config.yaml
model: "image classifier"
dataset: "capsule endoscopy frames (Kvasir-Capsule)"
targets: ["finding"]
inner_norm: false
drop_path: 0.05
moe_every: 2
expert_mlp_ratio: 2
patch_size: [2, 2]
label_smoothing: 0.05
nesterov: true
ema_decay: 0.999
batch_size: 256
weight_decay: 0.03
adamw_weight_decay_other_params: 0
Rows from block 5 of a small image classifier, named by matrix and row number. Rows with one number within an expert belong to one neuron, the router's apart. Each number is 128 + 32 x the weight over its row's rms, rounded and kept within 0 to 255. All counts start at 0. Numbers have three digits each.
Before each expert's rows are labels from the 100 images, of 14848, where the router gives the expert most weight on average: "strongest on" is what is common among them. Only what is clearly more common there than usual is listed. The data: capsule endoscopy frames (Kvasir-Capsule).
# router: router (model.blocks.5.mlp.router.weight, 16x128, trained with AdamW), inputs 0-63
# up: expert up (model.blocks.5.mlp.up, 16x256x128), inputs 0-63
# down: expert down (model.blocks.5.mlp.down, 16x128x256, transposed), outputs 0-63

# expert 15
strongest on: finding: ileocecal valve
router.15:101200179136090076123107168151147120091076092098191138085096065105054099136110115125139059183081162118153099169169124118165133146105142191117171146132144058142131131127086117078162113139134181
up.0:140067085118080062095109154116154154132132145160123183199124174190084137165138134174130183094116099148109100145086081093081097149178167103154135185126123098094103129058143100089089138107127106
down.0:137104182171138077155131174137165153100151127116109147112106104125163145149104171086140121146107176085061174179128111163109102122095182058104130124122148149054114121141182214112112147112171180
up.1:095220104150131110097161147087099134074084125099161094130117055149176091148143099093098142146129145168096141131156157156196146142092137101133102113161125098084117178087122159182106124163137112
down.1:157145099083114121134140142148180117163147156095123169173111136127218123168160108130163128105116107164111096067105111106115056075090099128164156108122157149150156147153145114176124126113100125
up.2:174192138117132068103116143128129114125135093185189067164084089138169174127091111124069219149107093105120093147114146171156155157183111099133204106161174135167150129116200167181096140108116123
down.2:178134119125130139116093185104170151156179128086117141119118113114126188155088191169194116110103090133065070095148125167136122092049062140145178106162092126074105154185094086138146130108147120
up.3:160139170149110235145137099121177115147140100129102119102084141113113093106122152153130143148114143148099134148130149076116097221070117095122137139121138089034104114123155195182092090163132111
down.3:112177062148165117120077128125142097112138146140142149125110144137074106105148068088174083168161130129167094177055132095093182172100116141166103142157158189165110111155169143151130071115130130
up.4:151076093200166139145153096099120131187104149109063157126152139116169164121189080110116080083128161139159161141126108163133128154117125159103168164062111160140143138151159170156158111151132184
down.4:145132168109211167087173094139143136098144127198128103081150122104181104133055132128111200196149119164091140114133123153108082160085156149157112196077135159122134145119086093153138075167158150
up.5:098146149074132168124126144137116086137106122097088129142162141166104167146084094214111145124169102119155101073100205121111123119138094114140144090087160136135136116151173087123152046145097075
down.5:132092146152137170111140076130060106110128157136184131123112145098145139157121127131121091120166093092080175092126155181137085187124087146070142111080117138146112097121146177126114116144138177
up.6:128110102095125191207116181175171153174139101095063088136191118111129122131093103189121141103145162069128127071158110165109183167119122145117127132149158110067146119184163140101095142159115109
down.6:127106075073197125143196069082160159123111117171112158128153120109085173175097178150102097096128186040140142068161113161159158126172132111089163116171170130153134129090112125195110134155105141
up.7:166157136143123171099147133073176141125162159089143132145116135183136131161144101071166125105135075088113151067133120141086157174158083087101135112132167113165140066160113152164133073115123124
down.7:123167082091161128162136143069149117147150072059112115121145081152145101131122159173095142157074168144139088118114160121161108096138109152186024093133122142144181087151126115152162193153162163

# expert 7
strongest on: finding: reduced mucosal view
router.7:108085116145136118118149118091140088105146181175111095133171174139114110074145195132162168055105130060098180153122134127137121087136117115134124097156179133098169113115112114141139094114120114
up.0:128113092094164115132097160127144141147116144154094104104121154104088077106099118213155140164102063129071138126119069084149133137162145101137114193133059142132147109185126139146097090106138155
down.0:130117142161123040088136131098097141152110153102116072187170166182106115129140140126078116063098076065123080091173104102160172125158121114115158182089128140135126108094198142097188132163141137
up.1:162115093176137072122151162102102131131177120132132165102168090157089179153188143093109117160170125095090118115086143167130114137068175152144134133096126188136153178128165099068105154139112084
down.1:191077109064155158123087108123140104108138072151127102138116079073063056083129161093161090130084140155131142135124205107109146166109105125101161096162131120128156093163107141138098099122175117
up.2:111090110098069095143161069088118085218142066130136121133090173111165154176098086155075142155116143083130097147111119099042104154113179126140099107133142135094102142202139097140153126163170085
down.2:102120086128102113082138108114178135163124163094139201112136128147146120095084154101135150187095124118159106111157070143021124130128166142094188157155124069127170165123116121223175150089075083
up.3:167094103137089138061121116103119163111118037122140155134087047116171124135190131140198083152118146166131191122128169106120160138134116121141086054148169113118131124180177147137086133126143107
down.3:083114172120127124100120153062108134099069074140135103136109059109089172160127146106107135178080089129127136128103159183127135173075126071152180129125123168185136111161095199127132082144170135
up.4:099154123151105158125114151126064096154119134175132124092085104173175140131115142142216141082133181162136135089184142141128123157165117124060072179149076122149107112035124151146065152131112128
down.4:062183093051093147123063111123159133134093109138136105065088116138114166066104101143146080131121072197124157117124116074122151112126081173182140161150121132131112142172100084125146058104125134
up.5:146099109145131116131145091186085172141126148092170162121125109096172107151115145163098122129093121112168109148095170207145191125135073129158150126164128068114121102051112113103121134144097111
down.5:157148107117122132089039061131064148109090089131135113167097122090193127074148145116077189104139093136148118131109164156178138109076155124095145121117181130131114107108141130071124104110100058
up.6:121060113150164139111130139216149133091091111083138165157065102088182116111152072172135088061111130120130091193121129102154118138116143134126138126178080132115117224146143111161132130110121162
down.6:123142087083124098082142139099105147109119165088147073098143086094181166109065164122066087119132185177151086109122165135075125106097204143164111098123132174098073204172164144172110139098144135
up.7:124110121156132141148158084133113097096157085105130168088149066162148155097153066060140115084161118138135090180078168137225105137098098137114092128109174151201129177167097111063123103110159066
down.7:136108135140090150166133132193108167188126085108107089097040091121139120119134141124153090104121090080148133095099078129068129147163103129156165057132164168137104100157148137124127149161121170

# expert 8
strongest on: finding: pylorus
router.8:154075165106149081127076122117116051107035134104152142077195159103113070101102179142089134116136190164115124108146128072123114186090154158111140134065156132087138158127111091096105121137163128
up.0:062155051173141111120108155104165165118141172141119149147077151122169175145088124143133161090143074148095113135112116145194127174117147125151102097089121151085105132215130129125105058153176046
down.0:129159140092190159177156087125129129122169151093067138121084111133158101079124199096114124170141072109134127160134191118128170093120061097137099148098114057120112137087118160167125140116107076
up.1:097093121090066092120154082200172143102125189151158139145087117137124147162161107202110128115117110106135140135105149119038104183148137157158125179128116146098157110127043167161142149105130072
down.1:123155082142117112127083083113190079110096110141173092129102080145199151139096105115085152112128143131127117128132108149081140211185106134144144107131076113123152115153097123134135086139138123
up.2:093162096060148088064141120136145155114131131099055132113136088128136124167071126068099139079105103079173146153106116194133136133118158122096178156183110146115145149066230112143121100098154198
down.2:121101140136136145070135202127158082160134146116169113132155054151110077095051135094124090128085102152111104157101094182135116154084111116141175152139165130133141167128202093102134146100107124
up.3:182134093110183102150125154063123152124185116205177122088150115151073098106043086133106100125143121143120151096105113175158109145109129109108162149159142111136117146123118119099119052193117117
down.3:117070154186113124141176116152133066103107161137119093086128095150104122139114107137147196122129106113093138149095169081111077138143152091095079137137095132123106179183058125156137110154112154
up.4:168110129097090133158126105144118128158134181150174150137124108081187129144149122151162102137089132093180189145110176129103150147150118049166115086187110111149116155210151124153093136135152134
down.4:104152103149180125126098125076092173138083121147199079132167121085144126121125176140155109120143147195084139138163079109135142112069136175080100163151095154128128142174132138071147083175168094
up.5:077241127131148141100198151140108160126106109128129169126041210119146057139118077159112103146137128126112056174151112143166177141122146117116144096049134155116148089120100139107155149110141159
down.5:123212127175143108186080121206120141118131108151101177152119112098104107095096112100144088165058124116172129106094131122070156141161124115114166170126166143088125112085118152183147098124175111
up.6:098087133174117076123076102140129101112073118143130066133136123170141153239132144128168145129149102138140174155160185075182125125110066078099085160129173087157155101159118096139173101109120128
down.6:155078127162104116126140104119142149091153147120149149103072127123126085102153106107106114152175187091125097135085120156178164125153112129131190136095109146110097114180130072116206176134129126
up.7:127124162090099094131165074115163124124144126105126178166091139102119140130159108140100182134082082077192173088108097102139131238124122156155086129131110133160147136122081167141116108147061129
down.7:159126097153092148111136169115162104115143161140082134126118080120109131097135102125134167147174179175139184138090110126083141118153195168081094153135150116163159140112136087131109125068158167

# expert 5
strongest on: finding: pylorus
router.5:077132187153059072160166106107143095104093093176125157096147151091101133063087144080136078148144177188125155111115118134106112136109119149181097184081140096163169100110167083095121092147138106
up.12:141124162114125154095119141169089132106138165143086095161121125166145182166149141114130125096154096145111133067131107159104171146077111125179211107112173165118142110076198054126090160097082150
down.12:139151105127120102139159128064158089143153129103124180172117044176081069124112166167131167144097117089142096104153145121136193161130170086196178153132116085074112133114084077159151107122131097
up.13:122154144110140159116168140192178154125150128183143109027135073128134131146126113125183171125117080108129101120137108137120143150083072163144122129167083083165167107160096132143118150130135156
down.13:055132143168152090158130093167172155142133081145110152078136122101132176115125149154076115143096177207097083142155098168061160077126160153139104193120086129167146130115097107112206142116153092
up.14:241137115066154157127134097085155158101064125140084167145170136098122089075140134140115147170154147104124103152172166126097112151124103118094101148164148152179168135066100138100098156144076204
down.14:120126126086137150078153148130162091122157119127139110142131182095164116149150111193110131077133121102137113169153204121123139127118062085188164159110096095133081094185132135156141097129080129
up.15:080081100139152103092060157144136167142111120140094142120060162154146110122130151162169095155101174170130092126128141126065097133099115124175135093152122114127178126121101144085135189118099151
down.15:104086199068099130082158120115120092144132088129125149106153148151133146088096120140076108117112093029079145119209110117097148113167113137145116128133114085094137123115121117083110121145086130
up.16:168175101128099126108097082185132165127151148123160094139135114105119163129131130193111131044167103111137112115109100090142174095092137132096100100067122137135157130131081175107069172085149179
down.16:096121157088080153152099140130079121188112123094178073143149067088085166068119138067118105108201108053103109063116123126119149140136149163145121168127158191113129139119137149140131112170143122
up.17:140078101190149201087098090181131194168160089089143177117170118140151099205131135114094098166164092109130183124114156168152155067155143104104083124152104133103095145130046101086115105143132132
down.17:120086099089133157128130150122133175135091108094107186191129107103142104090142108094144161128170108110124124139091110120103117178170140081080075160172102111101117111107116138150157147115169126
up.18:142154119043101167091126205094117131123192130061158120138146065136089117153094095139146159136180085162121177072086166113138139123113127145152152132077122122093105167153133104184145102158120195
down.18:123223136150155099097118170147196088129101104106151119133150119161096169134110088094135131089133129096132104086153156117206148157167109108144214107091086070139168149178122178099134112110148107
up.19:112103115164141105099103161171162202186154080092155144091099114136120123169183096166101063156145068130132141132084102206194093061181150194147175090109064141169111143173136124126126109117179133
down.19:147041139061106145163087126080131147143143147095150146128072136155100075144124144072114129125133161139119132176130119130072121175135167075125065136139129168146114224072124134185135185120131106

# expert 1
strongest on: finding: reduced mucosal view
router.1:156161144135076138096120149138145152120125089087131122175081073152159127091148080104091141172114082167149074072123137149148131110152104121116065114167143186105088126124081121121106135106164143
up.0:132115110146166078126126126138176027133088181119203118090161121128104123064108120137171113151082166124216112113106142090135148101118118160137118143132121197134066118148155144135100141181099120
down.0:137138123159154116124146131130081118077188110085097123077104126093085128132151122116135086119131123084168190146150112153150130160169153098165134111171120124190126132191135113164148096129138103
up.1:130122190118181119035147085183084156132156143096087142165086165111153106147216152134079158112098147153110141128149129184080111099127125145147128119127179109094144146126119154099072144135190093
down.1:098155105103128095132158094178151135169156180136101163153118098141224128099074079123071094120138108128115126132169151073138163168129153162129075143122102158073111150115171136121149145146077144
up.2:141099170141085164095135091125155076156143090112099100152126161136122147159151141177113066122145136129121167060087137085122085178091148180120147077139133148127106069147126084187122191141187118
down.2:100144128138189146088097103145072212154092180149133155093162110108125152142111159125119157096168149112145080136156101197113179111194100079113167098102140207141113167085121116096131129170073146
up.3:108173161127110077096123093164115103120119176112152131141101171109130162141193160132096125132071126048061114142163130107131085197141108108097159108123140124125174121148162136103067118199095154
down.3:169162134080121121118170134181072161119116129109191146088177172116165098047098077124074164073117104192172106135150093111102142060168142181128114080183158135103134119038187123084158155114169173
up.4:134191154159102127129120175124141089128136120135077168090116154107145075171120125123100123128069154115179071116098139122196113078106149087114091099173085172186110121172121163148124113082102128
down.4:060164138146150176179155135154118132093113114165130079143114205097159188082183120120075118109060145181145061086113107171164110060143110189118097120086099081095132168117128168145146116092139173
up.5:119125099154131122090083133159114138052161153130102105140132139132202085125082160151106104103122134058121148105125092119149132194143121134083124090128169001168062141114129136118136104139161116
down.5:144112143154124113123117085071091091186123121144096104112176137108135126070142152157137142088140083076098146162132108154094117173079186085155120106206102196122119120146088111102118185114126106
up.6:064106156133139178093098132110099142111109128118195126073097121131100129142138160159110155117163146114124115155122145135142093152159151132142131131129139091119140130164083122129158098094086134
down.6:110190086121129074099121084033099117123180109150130097130071134140199090167134116129134152174161164132097063122102080136094192101171161114143146099106076095149149119133134103107137113138092109
up.7:134135096065143146124163136136150109141147109123060144087170161159138189004086129102156088112141103134133149154115175136112137047090165177130181119144145149197109144166134131103108087092127103
down.7:143087131136122205083131135151087126156116128161102176113163089106076102122173125095172096097197117138162125178079164145115151114140134113131179068158136154158088153114103143130150123099094126

# expert 4
strongest on: finding: angiectasia
router.4:108088095133117153190145130189067190151135141165103190121096099085167144173095087102108130116170123099155112142146150153133132124157092092141113125170097098185154072190119147140114132117194158
up.12:149152119097140071115124134167096150087139100108110125092094154183111138065139124116157167137147181121096030123109115091093096134084077146107140115160125101073160195117147121161129158183094125
down.12:162156168126074050137156179090093182155117103143124158112130117130121081172116125117177088102162123138190117142107115052143129071120130139189127093131108162163096113113117123137127122179082145
up.13:157142052117092116147201132143093162143090171107149132173169084171100146089101155138118107174092121120140121109141109131118172129126153164093172132183145142143140101160099076123179182151106155
down.13:181153129164118122113124119128115087129156114137130162103135111163186079131183103135197123108154075099130157159167120138164114186099053068124142115114142156137108154123107082136121149046116115
up.14:157129071097093114140133140104154159140092185132156129089187132128119103091123141107122161133109057114196092073149162120125072165125126149119164126131160164122089139143112187096146170110070143
down.14:169109141138149152113171106128198089191115116139168134080135098127114168137152134148149103125147064105164140160092159087161162139092108112148111153113136147193104130106138124148198095112099108
up.15:141135130109158137166121134132143111188148159170117076218132159136113148185095151121106145190155196112127112083072121074100128129101114124107115150119153146116141075145135128136147146134103141
down.15:158107133112149142126096182170109173131142101097083114147132141143137157148078119102117152135087123138124178128139128164111062087059116124101135047182129094121127101155097125090177156114128086
up.16:177044190128094099134087103161130126126158073115140073166123169118173177148160201104164086151135166114175064164099126108097142101079159164137164169100117119170124127155106123082087162129083167
down.16:157183098169150128074132147158164084110117068098180154183144126143114134223067148100165105172090167102144170131146155114068121134103117179124127143080146133135129087120115131141108118169198136
up.17:119145140199127114103095119118093175089126127095132135119110125101098094090173174136155154164125130093139151162159123090160134147075126139133147146100144134117108061124097115192134149192101102
down.17:153122148107121173088158144081198116133102185131094173076055096049129130141119149130134101116146088069060131094102211137121167097122153161160131143103123158099123148149161134115114107123073133
up.18:085117148170164112134110092123142102132126074086129191139116112171135117118073129155107088136117154150156166153149125086133170150076193135137091087089097088089149098074114105096168073156141120
down.18:130206174086096092137139130105111098100108155148148088120115080177103145171159128160132096105146113172043111101133102157152163223151205098147159144131128037188158129092146136100186111102153063
up.19:155069144135122154141120105118163159101139138139155112163124148177179163084133118157117096107100122191097161127147078106151141133090171130192095118115063162098139093074161086135139144144095154
down.19:108076075138114111074114187143146179119138127145096086121179106127115104136120186079101137116144067121118174104176123185145161136167147157105094123130145118138091119116087149124130103085097134

# expert 10
strongest on: finding: ileocecal valve
router.10:136127133140073186162110201111146183076139160101148114130119092069127145095134079125133130094164115158135110074129118182089104101087056158158143111140062129097098156176128150144083122144127069
up.0:130177112111166118153180180089118112121091126105156146059119168146105148153171136115173056080124113098081143157124164124162095129120143169097124192087091127149132088139109176102121153135105103
down.0:000140159126125136150148130133117123198116118118087117125089128128173106132180163116148178183073124151192086107142117157146136104123095133136149109123114102153163129089114132147085157163131119
up.1:127118131156137167115091191124123114119186110092144149110134105121122152202153185063104098143116139094124151083165077115145135221148092075105140133144088128108141080134139144166114123137094149
down.1:081132087154144092057171101152158137103159195160154106137146094118089130059128073121134153182095136146127112165162142114085214185124100169116111139136157150180176145101110105190180164121130088
up.2:094124138161153062119154138160126130107093108046137122100183121135163118170169116115153155086154149135113147112129125129085190172100176119124109128144136147167088101135117119138134110139076123
down.2:119130157100030052154136175116122131191133095129121122102116162125131163105138153089170141130138089104157113150138144149188099123129112135159066116084124094112098153184116149120142083094131115
up.3:100118099178126158132154138111172105172116137092145098127163138122147105101152087123160113113117158112126161100145127115105149168160175050122084205109128137090194084112152071084104119172119047
down.3:112185166098089142151093104138158150158133032173138082182103158134096131168193137130083066156073090135139068126126133103154132116132073094157127118142135108137111121093066171139165143115097082
up.4:149124115109118083133104148139146064107122113129140167155162093102103147125100098130132153141081095122162176092154162110125098095079109172059134131074116135128079098082110132146157098112155202
down.4:147113180139151120145099124145105125133096140194108146177090132097192088150083131146160064131109143135106134162135074090096202116128074099149104072170158143074112122179164127119157146113128148
up.5:109157092103065099082165142119162110152147132119153092083084134192164222085125146116094140111109143164109089096085110091092147186148152166155071145120075125149172118149119114114150124151117162
down.5:114116111114138108141195104119144100120115124113106113092107165115098143144164124099121132130155147187087168120121160142116159112132120074111080111168059157189097138154140203122144124112111138
up.6:151176170161127122085143171160139132092121153116086126087117077155172081143053118157112148123114138138123174139136126128108125123220178113125100170087135120161082170148172131164121153143140103
down.6:139132170189116141141162130101129115136099106137159131121134089167115200147131101102162112169095127106108088086149105116090113187059156105141159164145080118070167092163132100105117091140145119
up.7:102112080149134122132174128058181141124090122146071122162125093140169115083123102098098093154113139118138113151121136111076174152116129147145159101159154126057114110134105147155137156123189101
down.7:097134161139128095086112160113146138133125079137118121126192159182116132164171095078131074090137134134146131150136097124136126119154085101171146208061168152112141065064150144137135134134112126

# expert 11
strongest on: finding: reduced mucosal view
router.11:147199130102096112145152102183122161174120127134081158174064117135116156143153124169113144172172104156163092135158136143098094177094087142115194141116130099036161117143139139096165123107084156
up.0:126128169150156114061138169178122101197184127132123058146068138054111126102118128153164198138109125116128146117123082136108132126140123102117086135128084125132080118136139159148087099146068172
down.0:163113101095136150152192142135130086133109138128150105176089118055151055123115065139057105113144133116093108063154115135148165095141149102110141156127147149127109135200131151176133147145138119
up.1:181146129153111122154153119144168148094122132102180131110184141104129151071120149140206124165089122184120096147051124190164126071090153117090121188150126142117164120066163150157100123122123163
down.1:138189104150108149191118135139171084075105176107161107132139169110087132169133092127177154084166181128166183143089141123153115113143093110155123154149140119152169084079075151162127101078114133
up.2:129103112169157116116124083128119056087138096100154136139175139037131098115151179100109126145173182149088087160127158079141138099127183093128197069122137092130116137119108127162074076164070141
down.2:128135074128104134161144146150150193153139123109161138136152072136109141072117097131156152137166105145124145162126162154154153086130133153123058135058114139114160083064098092076078100173130153
up.3:130144114076141155116170102108169159095134146195183091148142177111166163168068137136104112135101120078116103116113159135126123125119098127152104091111183111097115102057076137131128122155169131
down.3:063171114122170124115136137060137088130148166191083072165108126110122134199126120166094084154126095173110121112153135158138145140143160076081073113091123130213175146135090124119113120111070111
up.4:077147076158104179153150143135097133111116154120091165098117091098161118175095100110137093152145138161188165122133107168140080208148104143131127118109142127118140152142078139067105129126132107
down.4:122119113157182083134142119128124110120135108152140082132055117102081087129129200145123112155179135106140136143135176099117173151095128069181109184116085132198168073128097169115151146102103081
up.5:135156138192150085120138130140118202085081079137113136100173122105123119118161132100168130096119125140096063089150193137058067081158161150117183097160169118160129100108130112122086156144111072
down.5:089090126149060144112115066133167126122158152071104114134115133159109151163131118151191175168154100124110187123091108072103108089137118135127093123180125142172145157100192156181137139132131152
up.6:052110105110179095070171157132167089127096158123147168159146137145122123135076125141068127134076147106147130108057118115102170165169082136093090069179113169102192133086187128102109158146127151
down.6:190103160088150119021159155134148151105146111155093122168160148211139098079172184120099143138107080132109115143157090147143115174125105175090151181126121094146103106138160148077137113120133154
up.7:101095125090186113107060140127138086102156116116155157190132166117037133192127069181097172142139100112103191113104095140155117122128153162142100142167103134152154067138095077090132118124121099
down.7:125135154180172140123131139141104158092139129115173094134161161139068185117096133169096166172110096161093097092139147198160098073165091143167087062099156087126121142155148168084094183180213089

# expert 3
strongest on: finding: erosion
router.3:148076133140188134072178145100145083124133060065102070125148123152066134131097146141134162117142139097094104113142118157131156118095126159111180133159173199152085153120131125097148167162086163
up.0:156157117101147098138121106090150144148136103141132100109119173094218181124111145104142156058110104133115135079147084106112155080161165046145105138131127039151160106054207121126198142104172127
down.0:134162149086134160158187066126139140102163146091084122161145141164119155092149148108116110077134064156092125157156097123117164091153178118127133146127130135139171156081106102134122155111091158
up.1:093126149142136107201098085115098122174114082124158102122202104111135149099143160152134159103048087129107099123106131087120101135063138098109182133144202128155070112157111148122151093135129109
down.1:125117146097120133125183128155120162088145204140115123123136112119139131062129115147134151130107113079087129069057108160034069105143143129089183067080185142164110147159149113187078104135114113
up.2:122142189144156154094125117131133148166077110130135125145135118118124138119122102138144180126143039156101184126077111161076124133129136125126166133121150116029125157121107144147114174085107084
down.2:119163107160153136134117159084110120089169137125161148080133175137156133114118155112172133122092108149099136177090073097140118151133139119165089094162174139127177116081172107108096121161158165
up.3:217117125169110132100083141143129129125117142129102138179101229147177094155058062115154106129159128112134171123129132130089099144137125131156091094148135140195155093104085149105140153176066146
down.3:119120088091144134154141126112115083062099152176154131161174145127072072114119165118099108152147132092138162135143139142084117108158085149117156157127087187174101105106117219118168143122148114
up.4:147143095129187144092131136114116128096203130167067175138152107056107122172167129160074157120128094148138095143118126099056129126124161070102149150163194139138128118170110070155110116118162141
down.4:076140109159070144159164096189099145118143117144104149143117100122161094138109123133088128120103144226140110130161169111146098106162117131132154178135155189068093130072127174177089150118162090
up.5:145125127117103139132165092147102093178119112143187132097073109158106105109136101079137143153133096097102147108144133170111074172134111149103119138168130180109120156126148154131065152101103090
down.5:167161064120146161122100152155103119119141123146119092112186151126130174146133117120137135149151090050179096095124099130096151172150102142160094094134086101137215119154179109137133085166129125
up.6:171121071126126113103151126111139171131096162135114104069141098164097163094126063073114100141140130118172164146105141100084154131112090156117082131078138148080059193076144087177094165114091141
down.6:187154137111108115115140112157099135190087104088093069143101152137078140106197101111135118090116158093123139194113122126158169125100087122114158181086137139145168166083202138127114123113128135
up.7:123058098136151102058149138109124146133111136179119108159108099091120151111175117164043124197161112165173093147132072141168125138088159180143111141114159066146163074132102158168112116152167134
down.7:185127171142154128168151106113096134108112114111120147094089094119189105169176160167157119048193168134106145165140059152126153117130151112117136212168119137130121140144132088199064115124124101

# expert 13
strongest on: finding: ileocecal valve; finding: reduced mucosal view
router.13:100124125104072139109186150092127127140175131097178125163162173156185160137117090109133110145082104175085105112093142096117115142159118087094104135105112113093159147131172102149121124119068081
up.0:107167142126107109129166153122189165181086115086082158091120135068124147149150106066086175168125106122121120177102152187085171167147207125179106098142124079174072101141150137087135098121123101
down.0:111126110073089095109084116134123113124147123079139126109171190129152122106070145107147127185137168118121114143112050156148164142148162116122123176160096131118162141147158134101205141084101148
up.1:148094128188165090123162196158117178148147120196102093132059137094079141178155110112098109143120146165144111130146135131170120234091145129119086090145066158107122087168095095089128120121155135
down.1:127075093167070085118110116126146147124082202122128118137097072122145147155168076129164138152141152091102095148151098110126174122129125113164115099149144185145171125064140171122122160128076159
up.2:115155151116161125128121044168171124118104089114095090099142047142098068120125120084070156143075195165133084110123099083121098105133155117162154159121168100100131126180152153094150112140123129
down.2:115183114120104094129225121123145112126085086173111181078146089144106087155103137112114169122111173102150188145151136147160134111122127174174087105176116127132113150106120129105071105089085158
up.3:152106095167208075150131141131167082136169145115098145160113150176124149142071098194146141090140131105111110076138127081091126099170164085150092078107145139169144073128158155121113130129090129
down.3:108117144097122122134148125067149145111119106129093136138155169168084227164118147078149127184147098124116205158052036107138079112166152203107122125142144149137121148127150082108118131113116170
up.4:243158164138129132116104148151134120116114143169135185154056115106085134166159187147178095165123129148173132158104096096125123142120116090121152175167104131184099164168079177105173101167105123
down.4:131112135181102164119150102156139112142197162089146120186086176138082128072152069101153098138139155091106182114078179133155154106088168120086098107053124126121106114125180168133155105136130138
up.5:130113061119117125165127150061086151129115148052149104152152114110105167146188097127135145182108106109176095153118096117171080145081152133115123182096096097161115138141072171119111105145079160
down.5:161130123147103088127074189085097170086126192123118128121102094132119164132100146096150153139128163125096139142105128182145090100142162166108097137116161120094118146108090135143129083136115081
up.6:111155168115076161089133109094134154189117116119079102146085135096088152098061137087103177173100115110164152101153146156157079162108122094112145131064141153103092122139168153107134133127174136
down.6:133168150069113145116165136084130166167066119154089168075187119128100118142109206148082135144126054122157078118133158145084131195155138098066185163184150091123043126095146128100151133149107102
up.7:123179126191168109099154151063129146101165095163082128114159107141110104129145147131119124078183115140123104133103136177153074154174157100131123168187197171178142133125122127091120104098095094
down.7:072171145113163098137083129130054114145079120156156122158146118091160187084124092074124115113183163174140101172122085069121117180113097128162089123140141145065159138119132112116155132166066170